python train.py --encoder_width=160 --label_smoothing=0.05 --decoder_activation="gelu"
Rows from block 6 of the image encoder of a small image captioner, named by matrix and row number. Rows with one number belong to one neuron. Each number is 500 + 50 x the weight over its row's rms, rounded and kept within 0 to 999. All counts start at 0. Numbers have three digits each.
After each neuron's rows are labels from the 100 images, of 14976, where the neuron reaches its largest size: "patch colour" is the nearest of a few named colours to the mean colour under the peak; "top examples" is what is common among them. Only what is clearly more common there than usual is listed. The data: photos with spoken descriptions (Open Images, Localized Narratives).
# gate: MLP gate (encoder.blocks.6.mlp.gate.weight, 416x160), inputs 32-63
# fc1: MLP up (encoder.blocks.6.mlp.fc1.weight, 416x160), inputs 32-63
# fc2: MLP down (encoder.blocks.6.mlp.fc2.weight, 160x416, transposed), outputs 32-63

gate.52:501503447550523514481506488499516525500531562471459509560558507497573523490451503484404493497441
fc1.52:561496513498541526440508599502505492516461615455494493407521593490499478498459490490499447475474
fc2.52:511525590535510598508500665443471538477445500461462493454410503494574512413529484407614326568464
patch colour: grey
top examples: text has "trees"

gate.83:562513530504511450396434442446499483466491476522528468484456519473479449507506529515504494551554
fc1.83:495458399481487532528507496504507510464513506511480636496517486529534482596494530484505464541523
fc2.83:456416533529577465521514422448513488502418608465478614542563542491496594554395491507520491400529
patch colour: brown
top examples: text has "people"

gate.216:403499485525532452433476498522415513517508535588452543604564487548503532485555569530509404539509
fc1.216:425469456472460533485430479467426517551477544471547505541416531548549517507459573496443533462496
fc2.216:451588464613506537526608497473493502500545501500562420470451471478542551631434412416513534489474
patch colour: grey
top examples: text has "trees"; text has "sky"; text has "grass"; text has "road"

gate.174:507558546491459538509407551475594504493531510459466504459538490491473469512479475523430458487564
fc1.174:570528520469420452518453512483517447544605461467463479491576489448488505518509537586510493497643
fc2.174:506508447526542531545450529578499512462515425474552514540515485404505549433544426536471454469561
patch colour: black
top examples: text has "black"

gate.164:500500500500500500571500500500500431298500573500500500500500511500557472324500500500500500500500
fc1.164:500500499537500501500500500500500500500515500501496501500498500491500500494726500500500500498499
fc2.164:500500500500560499500500500499565500290500380406500500469527500500419501500500491459500500500407
patch colour: brown
top examples: text has "black"

gate.254:496528463451616457540539550556378499566498483400574489442439583484514482411500511562540497532527
fc1.254:518506508539590553504495462449618499500584508514467496517478456535508507578500459442506433535391
fc2.254:505530585489495508504447517488495488514459422603405563545527589458414524504471477466552425515590
patch colour: grey
top examples: text has "trees"; text has "sky"; text has "water"

gate.200:537542436465595450561433487529443506465452462440436500468504546395490521405525518524502656483510
fc1.200:556486507519495556370599463463532488548513497549529549517485412611520461495491532540457433420548
fc2.200:502469436478514498481566563545555542355496506544418522537554510493453548506406558493469533495390
patch colour: black
top examples: text has "trees"; text has "sky"

gate.247:473483508460582546491535467540544580484439488525472516511490589584548475567490473484538565515474
fc1.247:485449497551561543486368613521482485458589427463538462530453475434532564436521511485493562508547
fc2.247:518532585462433462495593505538406573505481501487514397453516384549509370513509471598420387520483
patch colour: white; pink
top examples: text has "trees"; text has "sky"; text has "buildings"

gate.322:528494506422451390519487500492538450386452455447399484597478501464488530617631553440489487534488
fc1.322:489536571503484553438414558503523505422556446532563503542542448552517554457464557489499477602477
fc2.322:449499509457548532539598472535505499489504486522479558498552492492429587535444524529509482546515
patch colour: grey; pink
top examples: text has "wall"