config.toml
image_size = 64
encoder_head_dim = 16
decoder_width = 192
decoder_parallel_block = false
decoder_positions = "learned"
Rows from block 3 of the text decoder of a small image captioner, named by matrix and row number. Rows with one number belong to one neuron. Each number is 500 + 50 x the weight over its row's rms, rounded and kept within 0 to 999. All counts start at 0. Numbers have three digits each.
After each neuron's rows are labels from the 100 texts, of 14976, where the neuron reaches its highest value: "tokens" is the input token at the peak. Only what is clearly more common there than usual is listed. The data: photos with spoken descriptions (Open Images, Localized Narratives).
# fc1: MLP up (decoder.blocks.3.mlp.fc1.weight, 1152x192), inputs 0-191
# fc2: MLP down (decoder.blocks.3.mlp.fc2.weight, 192x1152, transposed), outputs 0-191

fc1.291:439448531492502513482525500432605497496551591498466484470420517485437523549509414533565503632589521502469580459425464501474563456451512397401495460533494501497454346435499560510549407619560432558463458499621505532520499422462449440545431518440468536536540493381466574542521520496423471558534509547523512436487554407512502495502507524526506505531469514485481438451535502466388476453421519454500341540466503539574480512511520538619483450470518500528509563473577452514508503420490482507495496501449510429512507449536554560503401494418549469467509459496532504536470432493543511566
fc2.291:536495480501422506480531441473595421517516490543440532519548528529465563503411490514512509577448491471433492604602442463500507496487503543507526567437426544570422561474426470520560532548546575571515396426526442476510499569549512460459560498441458557483536613491531498484465415468521519394571464497462594399472467526517555533487465442499499440508440510534502599493532503409495480585489484534508431500526524542504509540493506525537519490420396474480470450456477436506490392495623505494450573548558543548514567455581548301442505507571511521532486445402534519476513493498464547512
tokens: "of"; "the"; ","; "are"

fc1.757:463519524629458451428606479418512461482469443486594511462540582517500475506485519464411534472525613485460479470421506393547501570466507589497568436558452472444467524522437532592539490515442463523537566543517466581501478444370518432527475477508498513396367455534546550445484482467496409447515490499553505589509448535425476536500500533481623540453574454540479485584570519508483499417573533476517456498507495462452544539545435571476513503439483504489445431511494608470502465518599484497505534514474392514448449416467489514482499507482483505475496457567411507509540462592396447553
fc2.757:484500538437509528510478568529503547488433554477515537421467532451491442542457496522490602484459528478512602418564508502559489521547505510520533484428468471511472505455536573523538435571529437516468526527499504575405468459501485465497501420512564489484497455475445536489455339481559566475508633473494481467472486534517514479464466512536461508563487500495428536512528519540496510401596565528537495612522410537495451560467453531501494467524529683470377494498513501416570585464523484475518379616535549521425495476539497534438528502444561470418455618452499538467555443416568450406
tokens: "is"

fc1.570:533515498499545435561527534495491439522511464489555511447463580489546513454505544497352528518493494520501459501532499509425496479485517558521431457499548345503441636507519564506582500530472507533496606446379410575483367483510499469568503505412519467457508595483466518519505556512498457514512432557407588426469515424488472501534556476555514548551479469498608436506414510415515496358526512429510447509554526467499511458516490508445575476528496496542488517543633530378527495600511506427500435496497501561534541583524453517611512503465449463480502437495479515490483567503513413539
fc2.570:530571459529505539531481368553553495493513359469459389477507491592409557525460490463478454475489498469508512473471531529444521530528497527509467474546450531460470522595460554503540498561493499462497464543526449529514528543493489516453489493447503541396492460483539525526529409495505496508579444455523489418472527476436499581527429417523501565317577550492442546544554435434505561637404568539473512525451522540499401499530543522552530542479503483594544451545476461556440488455512555425493423447525480514521542427471467450454504496551553528520651399581490551507462478523591568555
tokens: "of"; "there"

fc1.65:504586522415525544407622460494518605509498505498541575454545540503467495490583477464559530494478490507495529556590549451503472487485435439505513544451468415572532498508438498546472445482400521492472545464533505542493495553464555516428522447520499440560505491478555478510496391502401559518538461495448539505519405604558496543464552478610493542482499532549557462488448505677480477498456499507492532554505544489498557482524504476502501494591466559522557475551509472450641491547464483578500456522556478544528544466501515452616521460539506322521591488448499491514440518469425524660
fc2.65:525498661479489486440591541559524552526474463423496389513628567533480475504511500492576475482506505464540592565526569446525471482509451490550432505517474406503495516496420529556478451498433574533451494615413569523451512402424533490457547498599486489551466487614527500510490402565631605502502496378464470483481453554505516461531496504479465520502491538452533570536483457575565459570470532467529466589492571483537508441455468499553417441529517522527466447505498558486512554464555436524477470530471517514441423451399529461498463466520455453469601444536457486468593506446481430511
tokens: "of"; ","; "see"

fc1.33:496489533543572556475453464555447574582456400570402500513565488492512474420390557442427543562495462526534445596413493588458529500519465645512487512612432493506488383501504406504489474474560471447492521588486501432500499429468493487499497389500587503446537491500503441547598491503448601512572546498505578464526539454510502518468515543525440541495493520337515516451537579460436445531502439462493460468503501494510512525410546409529498517531493641572549439484567481501562523515546517537502442550560535493528539556504495460484502565469455543484509571379526481519511495473498471531
fc2.33:520506538496457504530541474562488455485500624498611560587490514492512473589540522520612516459429589485552413397583478472500436487501476535480403494419551607522515540465482512424492575503458488466508459462499488479491505528668540452501482562455456520477504511546446487457409508506517481475427456529500536547454503487563529535498355438446471555545525507638515499482515489549508473525344539532611462418513512452403502504500474572521511574535499462509428522492595505476401484510486507487538534476492499511512524518410490552494436448482492518481620473552454540562400492485531448475
tokens: "<end>"; "beside"

fc1.698:479470439452479490538535495516547444511438477485486551472486516443433373513477479500537552489450498537580484507482493564364518546514469404496470533508410576492483494531544525492523514451495589419470449506539555533512476489479569502480504634559493540463539542532522507502512538425478508484475486492478498395548449504522502446447465571482527522523487622552526485496535409629506437496444495576546481541539411512609530540506446497505529468535487493489508512493491510380440449523524481547422391499412558472528376643574439464500513564468365354440548491503486480472475572564501481514
fc2.698:486489629502585446471493569473430421571656538631439464564468399559501485433473511482547472547495455489523531506505461563499446363599566499554510492573431475523536529464442478544462432530540521533500490498534398509528570489502475441482465530516473519613522570503560495498480517570541495530481480609509523600449509565498488490464476513540452510500505489437495495518411435424455500451522476537470484447546621540482551447520474503506500486440446536577485431545525490476481424468572464510534386591450507466484523481473477562407440439510406495568568546474476510474498532552467544401
tokens: "."; "a"; "standing"; "parked"

fc1.278:559494458445519541457519501536484395509431468369453498544458483625518504481538496446491490408568399500461498492460496507540452498500445426421518410528412447522444435489552461536517508531553485497483578428441527408459590406457567493509501552547517466540511607464574450424484491515537566525492486334548543481494514483470423418491429459535565456515472499502491447499518576443489546540397512490535341517442487571611547535533508518483506547464480550575486518403391475549558460520531520451543473543491465549480464489534507512505475520486597497458503452610476476479515498501484438515
fc2.278:441475434464503541690479529570412484541476397488513509516328524491520518415492553493495510496447471562466523515482491435531455518548491604553450532526443551466438562534573482467481507417424478464540514449500531521525545548493512517496568551531535636452568536498456516387458508565515450498547542512544505428516514591475458479514502552511501482509455510521562456460393555451572490498460569545608485426534416450530477537480469475475518548545531437508432465449559437525512499492495598426460383456562487533471519444481521514532451419488490486555505478509617536467539423484596478519
tokens: "."

fc1.98:510539446501580543568563506526477501548537440488442563448538427537501483514499503438496486579483453526497473462444485556591503528413449505472544420438518449421494418516681543492476564448505568521545648515444471472582498399511468504516458539394449441460534523584472530469464555420493477533579526530464461441470485535468495463503473523467463424551467491410402470440593454538530502548492537519458474411574515484515484528471473557607526448558533521491493549668568465585499489548412495541519452498437517416579509498527501542453494467468462470493425460485443563456505526498437508516
fc2.98:470427545450453462496477501544388438463509482491502534484502497537400530495493481551529481466497526549506530568469494492574477484503593562489485513538506482492451516498540546479498504518531371375539505483526495456487539560644500487595475405450581462466433490427468402540534390520526459469477565499450443461500513507514483511559508559443546475524448509589446480452525513481359534540513536424513498490540583517530381489517470575467440500533551488503432480530557501361491476566583581507495528408492501479561561484508666579469497490404542498418520500512434516505501539469547507617
tokens: "there"; "who"; "of"; "among"

fc1.359:495457527500455490350490478516519383416556458484514438483477560429514496503507547429509515453482548637458519555483486567494502524547481499441494504497465504459535435498536510497512526521413518456475457519553469536500447502414377451460444529540534410482510507531401521409493528613488473462518548532587534534590538526462472512392450535464533391494596451523482429502545633484538429562527393465640507503568502507512501520407528464531529430464493483512537495454506480520519448471534571469449528470475505431519473496435490525518396519613475533458574415591475529508571487426506507544
fc2.359:512515529518457447511583458556548490511521420527468465474560468532455459400498424550484508454481486495518502574455550563500541539392481413450545546562498548473517480573495445526624535497514576456509470548478538466511515508513477491509484557467504587379458427638482558539514499455542491404530473408578437483519473521492560588438490542496496504479469491478508435566462468490483575479546566571435528552547477507534473407573472533600571524580369433497470533526465406529528560500400513451505624375416513521533486525464449430507512555517515556458490530460512408476531448482464431545
tokens: "there"; "."; "these"; "people"

fc1.306:452469490496606532472524449497501549572536461514480473566493500501571533508502571512497426487477527474486483464561497397523490506609479527518495490629510426493509439446471471533461540521534516444616498511499474496485462452477484459508531497513533559524475504481580515494450574425506545529487488504439527513426545347468382534488517519494588501514510561471480490516517545590438516526567496485513420460576515406506470530526493571550479598527541483510499475474595450389407535526562480589435515500466476519571568408546490484532508505500610515681441512498509423495552534576375388559
fc2.306:520506559605536545465460447488501482486444505416444438449502501442501503536439506459558532609464517511525512478501512467495534412520445464370546486458532471425506335496450499437400472455509502519497470446478598562485497534521573565508543570503439438542507566504504471494487465523579511528476608475562568519522584498478583558531427496454620541396500469457584513464598481517562468450519571627405435490428503489468404496478546515509520494545462423513434396440557519465503539524580485484480509510426500462540512608469529577429571500493481575497476463537503566512476522488498540522
tokens: "are"; "her"; "some"; "few"

fc1.543:497457488377461500397545519499470443523514527499517455515529515611521421540524468431421507509470512500539504502469487499577480465399546629489497507492469567524487440592550471456474565506421500503576503416550483426463480430535529483453447392578472550484469525509591544521486503450527520470409517496537471478486507493552443563448465551459566499533508572500462539437512506580421550509489510483483593498543541502329440524439525498497461504534409586500572470586384520366405439481505443427481431427485510510526482512540616546494512582519521523484504514504497524500462573409474454461
fc2.543:542499502431491429480478538476449496474419664638547546514489469493521543478507548571535424560566517522561493570454500552455459520561585503457479603444488481594579501445585552503522453524457517544535539505520539505397491485397511525474504569550422488486438505500422510499500592388503482466484511458552606504556505511412562483493566501493551503501533513579573451486418538432477461532519499387474434476456583491461521398466461530582547533482576496431482492491540504580551442533401542474520534498515483526496457488458494400570463447514486465503436378433466536464435495477528469475
tokens: "is"; "see"; "color"; "are"

fc1.760:455496484524384587535483535486572495598517489474511501518543497430524502476515541405506490547486493556509511511488517486494497504347560524460443615536488421489483520504455536453517517648424477490481461508570538466413615477501486400484526516507564452542490485485531423464489500484515542520517529473502485468520485600490543475541452571604509573467545505507586479466449515447490520464512533634351444531452552481442405538506452416475528493505530397573465484516548511492491614530490463480463502552504499511482482565535541532581600548592528533427463445517481565564626476467451426482
fc2.760:489494475507391455520497446447440488475517513544506511519475538552399607457422599546456523542514513523516547566488598453414501531531532398523603489468418483395497473425555404543552433490507491502506502533497500486501533552533463511479530543440553500392564475594569502496490499472501505553549488511472500496457423529527486488498517478493551560513418359513496433604542516366522402464497569498495423536496518509506447529485506558504453574571562507459488533454412387517449458504572522473599550551615449600511459462447502520538426461494544429461506500496558467496618491515492449509
tokens: "."; "and"; ","

fc1.139:494516529451502529608473469483476402440501471501556460495454496502534447581475569503513475518521370545486442465537455581446518414475469504546504399472502417565519470449532468505506482475490565543521494495523479506549580468471573522523537496515519409638385522461412515408499543494480453535545475568539508485487449532448503470459616448491501519435501456522438470442433470420404504488444504615479516520489562504534529473502547481515476491396480581594554501467498473491460536617565549555523508538471533470562557502481420463551483522379493506478502397526527454541508377424518628421
fc2.139:504467475619490485481452435463529480493416466468509538458473524495588613472433369470430543452543432502456521527526567540434467527462575497462518391517501510519581502576551397482565521585502478485500492480501490437517474458496481575507482527527507459459531460518491569489516550504417491542499560479506474627452423412526515477488555532472536468406520476527504495443421516428478475494510561372479514485478515467481498485564499547531469554517523536497505539464503529389504523544529590585564519426503575574500537530590583476633424494485412425523636556483431472533545598493485422473
tokens: "are"; "table"; "can"

fc1.392:487447403480592487494481447603522526497438649557503493419557443483407538467443486478568542517499629525503476502514495520460479515473418493450415492493484506542451489504401593506509497483403491520447549418556470428530491485475494512549499580469545434628515500506442480479545449498518508582540573373503499515492562510497493477489530494525505522416521462593464583499547513427399445460421498510484507499516447498506387504518508369483371454450434513434549399522461572485490509478482464510535561546464451577471500563563450403465547456489512507501453464474539491476490445480453404510
fc2.392:550505540481454509481662581487481513471523564458418522531408498575563523468460532440533517499593496449477497592566511492491501533517536424494436489505516575553388470433471520524487499493533571531482530526486524434546476604562434454459494482527416584576463431569539503537475411540467535559466570497503472429588446489522476472498542521522488509564487501400477458460313564557486479512484361427578576513493471510598565509499471502526492482427540516422540482519483522531488466501477451535511456514503501420561489393432513426528464555500629515466509506520450550503467503460423532452
tokens: "."; ","

fc1.142:443465472473488483439497478489482473464515542566492623287518460506511555595503380562540488510496445427496515470502469461481513432497567474503436431479508374550473566503495406521490403477479582542516587526504451451419520460454502477506427506498500465520485487482604477499488477562495576487495529440499482511602404504476558579530423540581421599459500476448468474532498498470426519507527375452530467490439483510459477509462564472435441547408545432481612479500520470515530540429566498518462478454582560586504475495557426505488525467467463465463483539441440498563441527423496471497
fc2.142:566411507556492466482521472458437489565532460557499520513328579495489484377537498434464495517509479423424486566520497512432446556496505492564569482594478574461423463413572514522476493467484505417620538482503491500472505487562587463534498573495480526451462505537388524566527436568525479476487387490581476485506492514519617433510512591462506495474574424483545460518490526531601452520450549448529466489576462429490513491529414529381498512426436492533538461506519535498507500504479468523468513498516503454488556498486434552649483498475517502594559528459521567456456579468571617548
tokens: "."; "<end>"

fc1.272:461487557593536550462602471492498506535463416473518502446455432551417431553441479536585452481483476565535522446500499551427450501478533497411432564604500478543469543575533448464526437545533470502478501440492450624380498524501418529543449418501505519478595472481471463497463510496505546515556556406502433453464555534432500410490536567432426468509471505472460506441489475455430596479504501663409568592467501493546482525573474478561502483503469476517440551459483575538504538508613481503470443431510499613482465525469418402510517565548542520505462434564473486446541460561543493545
fc2.272:519490508458501313544539517517501472475540464520496513524419549483569478481389491456471481566482412481472471572550419503556469489424496547480463512517466496520500460500514509519624444467574592517529500497503435478519430422532572495449486478483538377532561556417429535460629494509511545522511533473516488490496459515579637518464468592472468472501551483533417456556539543451500567514497333439497451432445506556441566589460477582521526540487480389498514545509500515497509439465467501533600506439527465484533457480453562494502536536634547557478509463530461481496535553407473490555
tokens: "and"; "are"; "of"; "grass"

fc1.5:444493506519447467519506471489479497465443492577508493559484445547547493503539588317472447404534437481473493495461489451435581381527535499558498477564436505451475430506401508438500336475359486463520495491502478481493538425524373388472515481485432377510482512513517513533482524540369477453504451524482503464489409546474480484468517471515435497575434477485550494482427489527464476512447575514474408450388507536609426499509504531498550381447494456484572509485525561471439502509524464621457537500465535481448473456500458498523492527495470481555506512476532462445496480550441413513
fc2.5:487447420513558497440509462521519470529610508499471502545503522498518527547509564538545473498485502536550504496540518616471475437394462570509504521509603468556507509429503481498499595491570567550564492529414548380523425451258503486577555510574501487490416471535512511481486505463527495500473423533461564522576476472581437518456469533470483500512494519443512445461509556519430528561348494541506520573462574478422480404491461446514503444496536291474472561502501440529495490582527502443474544495554455542493486534523527474533483502592453462536502475563482490488459525493488562507
tokens: "are"; "two"; "some"

fc1.697:478476506447497641447575559398535589436472371551484503470469635475489517531600484446506497480475408513385498524538515560493506528457595506576534527491471526468511531475477527525672334509476604529419539469456529496487472547535556514506486494534497435489446519474468523496511532450585585627554601580507474561518518452475546444507457457462419490471452454470482522486473410514518495463428527529500472462495521532594486497531474474531511453478466495584547497462425464525509567429469558497473512490462465538596468519530525584528543526547562426472532421537492497513471448540524486521
fc2.697:514512515497537570471499451494473484540517568494516565487497402450367550600473493487563538618525486500532433509491566495565501543467517482491444490465491454520588435453427516569475466541435491557476420472476485391484390554465437485636524496549587456516488422412452511413591420480522537427507525530517494524488587520356565492538487527602382457501459439546594489524530465449501536560433512358549496580419486574494449435499550517457564476447475498450515590492572522540472459471520472526515555435538494530548488505533524497508496466520559528484489525497477513435468472540575526500
tokens: "are"; "is"; "also"; "see"

fc1.116:408511443501424491382494542453502500440451445541427441480483448503499608475606436403612435464505433466496488509439510526506634529498581395457408517459428478473388493494515508513514501486509520504522450516540463483473478490436500529430494493417432500471421440499562498458525489514505516446449494497523500541480498533419519524595540499494543446454579515483516405502522521499516451574481481537484477458477475479468501518451481515404521497511474404482467524498435531464386409568530549507426492423401554455577556508480493612526505495517508473440498482490418622563518614440460399566
fc2.116:473485532493511521521511458465488484439459488550531513491527494497518442476482560527419563440461508518574477465537539498565456617480560580504520487565481520527548602487486520466488519473444502557533510527483529534522477492525536499435510442585414480437478541578448527512508509500483459512525500484459510496444477493431518501669486520554533601535454383500469518522429594513416498533599440386475586421500456513543577551506457487515450496514542473471566484502582513483542459441524462525438575511344530597455427500469534646448498421474571484408436495485454553559501561479387421407
tokens: "there"; "vehicles"; "it"; "see"

fc1.324:477504476501428534513485474551492506467506523466540563503527459535590452512420508500438455548567461452466403507500442571511380609496489489448468497460466521533535494469458489538340475501517444470520496549451467588460382535387475508499622512528532603438489549494539494545424554516536492482544486500420527459553574547393576576509502482529554437462539500541540527578576388471498509518568509519536527555455481456467488499470504569516470424586444563511465491487479466512494492499585495487557542509496430472440524514456504523593455523477514581507508393442504501440501294453443516499
fc2.324:377523566473489552595493462523500384518482449376485415629567529565510528452531551526576530437491488507431508482458479503605561563550498499537554406539495476512526506491430586531451393595506542542487486500461523437504594473528447543547460552454429500544461570451444490432510441497422519496495500541487478526437423520547496532483541454497530459524477536533519474506476442629581451525549496501491521543474488492496478516545510443566451545412520526502456598476513496471481468417475471596438563536459498489454503590412430480554561435432422535496532455531523484550432500612463484601
tokens: "foreground"; "and"; "side"

fc1.130:450469606572485430501398524481501437471444553504513512482520616505474520494490542540560384418544454452518587444549582492549567484538488516537509519515529453518493534455549490515498575460470593487501522462542519480483497471506444465500446606499490526443543456505447522490494488499558475526441484480496503497488528471444568439415508498461409535480503597398461559408446488530559515494499449459537558505502455442359505499512538490442490484586488477421454469422496525557500485488510541507430485593445516522428515375598564491515570408571543489537488473399465465491500536559300582496
fc2.130:510581518492460508507443445502503438403568529601484537484512505390523420488533613504529499420486531554559470512434540492509478496501478473584472532496457463442587441444621537464464488476417577472514612559498477505507499468519486485500525585478466488599474411449482519489506507570497530454520411590534483400422520504604625491460517389497438621461437509592435498525486481496526481454423394495491469496566497505515523476618506499481500534509496585540447402491527465514464566463502465498429500468559493579475509532522585458528529484502604555459442505533499498418488571548445506557
tokens: "is"; ","; "image"

fc1.712:365491498560501510453526617564495407444396456522536550491488503460518497500458453474586426491535546550447559508495516464488533550471440537495425442444492513520565510445523474538532502497446514571511532537417635476418537520394523482526508439483460530500513487445484629459599464423488472487422494476440498458550458577543483503526502456483563497519521462470552500465461425541514500564477500504512546463449562414500402518521411523500530544564451438391542628605580567410536592513570551508443561519509512495501526476519450524469537485446468403430526399519423434521506525504525482452
fc2.712:506486559528620487466537506527480583506522505568552498449491491500489566500561448500480469495519535595429494481449492450475595548505480548563510445382535474473545382517531523560414474512461513505542584530568487434487507476468515574483480390507493624584535404448407525430477512578423442534480537573576498452493554503504446423520504548488466485546499505494557503460476463451440491409501500540537454566546421491529403416525493459507555540509470541505602448529447471482590560555458493502482496386434496481474523549413426510504450581326502601468476495513488533545565526544493504497
tokens: "of"

fc1.333:505492527514495490499583491499559464437551491532418454522470492460490604507547605554494460507453463527482470472536446504513497592473509492660443471470520492510450545496594401430471548555517469463588440465508486409557594504430534548418495460434545431490500485465502496417475472475575513379485498504509608497512450539510504441501528478505547484461516547483521526480525549557444571484446470543600457470457569552551509493576514421503495485491480507495492666449437487457573521588503462502369487486422486631437430448534513478478508523413568495478528459480624499509584497535572489500
fc2.333:442517568424476594496422500484526480491566512507552507529404526635521486583411555456461502519449460498507531396497515556498541465567524533489502625457476596589406564488431488475515417420561496459498426496371512485483551488432573475539520558483480535517461526447494578540501500453470418502519546481482530454512505523481501513481483492453580447504408521625580442556523461493579469521570502493535517536378491486505571474454601489411517497582524559462482575555458513438543470456488525510426500484435502359577496505485457559420525486547492423490492545502577469490467586486493502495
tokens: "is"

fc1.453:394533447536540533570501540554505505580554500507468499460458463575593533457529501517421552514513510553540528454435460538435465442514390478462501560472427524565463525532475391493477353609519528549531553488549458496552510533516498541558439490463536506441480477598459517549532477527406620512479506475498574511501453492449444503423552483497543519499522399527491404426529539526450536432418581416492479546562608494367502551550551448460511528505471534485507479519482468555578386548498521484484594517511545422452558546506492512551545598517507481519544537489585485466400593496527524523
fc2.453:439616631541545570480468496493470516477554542464472438508561498544545476458491523422550500562499502456492458543461485499558559519539534459538447535453412486469486475503474523557487460635584466547453419515470484508381497551556479548562480458491515459495606495526492470496464473548528534517572538471542546540443383558562512589508482431402546608495509490517505509435479372473412551473521524516492494503509506502496510503406476588507434566481509497305491452552449527407573535529535402540458482505541494428527400552484431505472522501471515500473505520433535553518395474498514574532
tokens: "of"; "on"; "beside"

fc1.9:546560485491507608543577476557450429568515491563540413488543523535502488468467542557402428491502475517552540442516460598520462485508505440482468543431513473647538406392522511513499501541490465482509546522468465442526552495455500439595543477479460458543536550582499442456543523420491584493466538489479501436583465535479527463553551505538453609520491509456474606442476392474468529516487522511323456470520484407513553479541461470512539527381468574432492545527615471514495539494432509459383560485536499540533513564496527492579533500506469507399380498454529448474500546494445543511
fc2.9:447516533436471479550576467512466461468427485407495502511575520535560495441513478471431562544528437455521477458483457483390524552466573490492496519516459466531443451509548346479503513474549496494480554613468554587507465488555505523522542505477479376479424383475528578667398482455496545586462551613530501549513626502480608503495460478427500503502413439567494463564571512505438499522429454493520459483552487564554549559517409503520593512456566480553470458461480542565546464429566470455530468443444493531565461480485469502443519528532481469560515624540467510485517485471529509521
tokens: "<end>"; "and"; "."

fc1.261:448510523496495492458559541482594533451511576535460532506547542540446447440423524453487531469494581515547493483551505476409486476533374503457475620502475564461488542405427596511511456518517511421509591565514492493412466566481552510626550493596487444497571539518509488478479547513480458564431435434573488518451537623535592413475544481544435495465530447474494474511512388485524524420447563493516525509502461542410514599491540506514521436560593518505435434554513480615499600496564573624463486568467475452499469503460546501500498480496449539543439453465501520546471511509479374497
fc2.261:462449494488463509493523599595516649490479490532504415527520404425517524439474514506586433546467542481558471532533533568569529515498549557436498485431447552377526480417543475520585488505489521399500433644498504494481546459491497466533487516455522515492537602480547601472511496487453536558494538510493515495584509494434553612440497566494565535572472505498452556519503538496476482492568432471550504447503514385471552505565521526511378475544358576505446475534500434407510473515466495489533479554499340454422498488476552479386536454446507488493498472519512455502448510487463413508
tokens: "."; "side"; "people"; "back"

fc1.676:483396528651557500453573476472495489411468500442582505525501502575445549538534515451542570586493539500541568545528481474470504482441526539400450519518407479528527478509475574401661359518345495435554500464518526499455506521524500541482598439476468509447501577472458466508493519454486557488557502446488532503516504567501511485562490541533448509491411448439550464432582415564434506493529560525474494479484597525574498477472602433497527450586504409536522543452543573480441436442442495501534519489422495544465546484478483422494576607525445499525479488491549518471428500516509528521
fc2.676:505482423417519560540399497432462506522532532544534512504546498518478475496588531492455479495506528541448445505564446516489490569569475434502447450493518474520500536493433548413518488550461494528528636510399548487435526349640590503450437453454536513471531426498495502472499469518510498516500541450489509494504587393520502440509503541496499435530492454437481529520522560486489488499320467485516499500539568530500566352550448504557445545480501480507487501466487464501477381397446540456493570549471552547426578547524515525483512557632487483409490560507511473476539605629516521470
tokens: "are"; "picture"; "green"; "there"

fc1.663:538448477566479494541533473494483587466518556509445632474481504569436572446482507491568641561527542541476453513506393453448538479525469493510489486487492472425420450497525535471551469469586551500573481424487557518595494508552543481529493462525429511441507555443578498389450506519553503460612499448498442557504499463535617487478468512499513483471516430506536437562394568537493501494528511511455490493471446461335465495532486500500493446549421432478521586469537479485577473459568518440553434519396481518561483542535587384502514541566492424426559456467452516569551538475590587499
fc2.663:424466550492447498496528426505502488502527525449502440502426477460548480491474545540452504433553445516500516514505530540564502519529557523527488504615389417486518534464534488466508619590524444425463524446442554487492428454484656410541405464498606460505471427539506457420448492504499508388498515543528486586496636430492516476516402478480635548466478535527469528526507553458355463505450497526469551463482516507550486530542498548564396508458529477573489485479552502521432504483554525548596471484474356496526541548538542568589522500499468469475447504577563515550480409505555502484
tokens: "of"; "over"; "on"; ","

fc1.192:486503548509612619467519417491538560503521389622501519480440446497450475473625565565553536546507510513477556511541551475406502492532518540509422459592593401525570489477501437490610566548506478473518472501485471483475480428465543474471516538474512473502583481554519432499487465487524532514487510615535554451527547495538463469443455514545445465436517499517472479433551496487556494535399503476439521499530528547460490576512513479503435441549558515518601497435469497505507422486409475501430434498515523438387549634511493501489506582499413526589373541498496594485482592449518397497
fc2.192:438541496549590456470562500511501530551526508426512480584519496570477467486619500463500457465505509516428433546579427470480477474482494446512408516381510574517532472407574495463533458497518548392475542418420508555510495520449523388553464587575572515483442393499498535459494568558471589486521531537542558575466615530515459458425408583479509553449448424497469484501575450530590523474472478485498459506503470427572449547571502519493452524489501527560451504548476475410443492574488512439499448429580511516490575442489501416529538467548664479479527493564528499471491491584472521449
tokens: "<end>"; "side"; "and"

fc1.57:475475527512496448486483426473612495459495494535409465428496497433483494561473567579501501489438412517521517503438517505529518491523398500534433505542509490496471483523392477512479522527430468497407474527515585572484520493504584546491564526362470491530528427499508405566361446410565582502596496462482528496455547477411480462493363567498474538573479541501574509505474484484517516514544502506446503375444521611464485478493608388504532538391595435361436517415437498525507514521507499465412458477469470481430584438497502518492496501533493494471495551494548420446497503486478508473
fc2.57:550466459510447517454420539548505444491511550445546555500440636446461410481508505527458571483549498573468511471476512515486548484495492532429421477450492570368537617532559495468516470511518430543493471463505444627564483451408537550465530497547507502530508505508472528501325509456494475495438512499503496609504572506529503524554477522461445511451488430509511561501485488494540501497516487500457455452474524492580495524439484442505575484577517392541486416497474551496489488535501519502468477601439449614506505500517491500622587434444564416518612530516372524553499504469343565497
tokens: "and"; "<end>"

fc1.756:470494559453488523511460540475509547391537492439477396419380560504418587526501384479501487511511374567480483339522501471525464505474472486612452496535511506448434547502512603510487402587422484523431507529501521501518408489506476505485427504494652365430460548498461508482547548473504556571476491479541507521503496495517598471488495422526497458599540505433468543510513524469537461578511599504517454543494597490492462488456556472459587475450499452543530500464523481479498436582555397490513549491449508516507478476511514578418516562491577499517512500533555559488407440439466484476
fc2.756:532537551493465507477504382453461543467481579472495480431443516461506498536428543413483471449525502485440485489585513463557552480507465534473482538515428499418497500354495507474467455391568489522469535539518523552525548535512440447555489405500487567451478568530414638479439492532538400492410515591620531509398541596571591440466503495542538482471474499434507470548516544491475576504526530489516512483456564536490524470488465670488553508553641564438544609508501479497448494489525489503488558493525603522548482435443566595487469525499478426518414582471495493508465490501498498503
tokens: "of"; "a"; "and"; ","

fc1.599:528458533504424507469521446458541453471500478460522478499496375484530441541483439441552574489549509585554477518509579531488488373440547542526544436521457533490526482498450544635477466518496453536507480458458521489603463504492503496594543569466437521423468529497535514497512564508477412394504431481529385560487510616394477487541437480502499508534533470591496520567591521546512492392452594511493463499494476438494473574484537496532464526476456404530574576540380482519559449496596519442411454518485439468502506483496474453482541411476514481483389483595464555475413571439450586491
fc2.599:516557528564464508481361478533562525468510564450504483496483507425455478501521520480533390527522495523554479531573512482521455493549468499565477520443591444536447468492390568458446553469487485556496544516501505492497531463427469513452484548415501491612595443542556509552518511452512538536423495515557422494584474507571500486422543494492474525500533503483537608523603550369507455501503478458527406566562405485510429559513543474503449556468480378518519520420473490515380598408416474525593510516427458513466523509535467491437521493527490482705492547479549557462497508483486458446
tokens: "."; ","; "with"; "holding"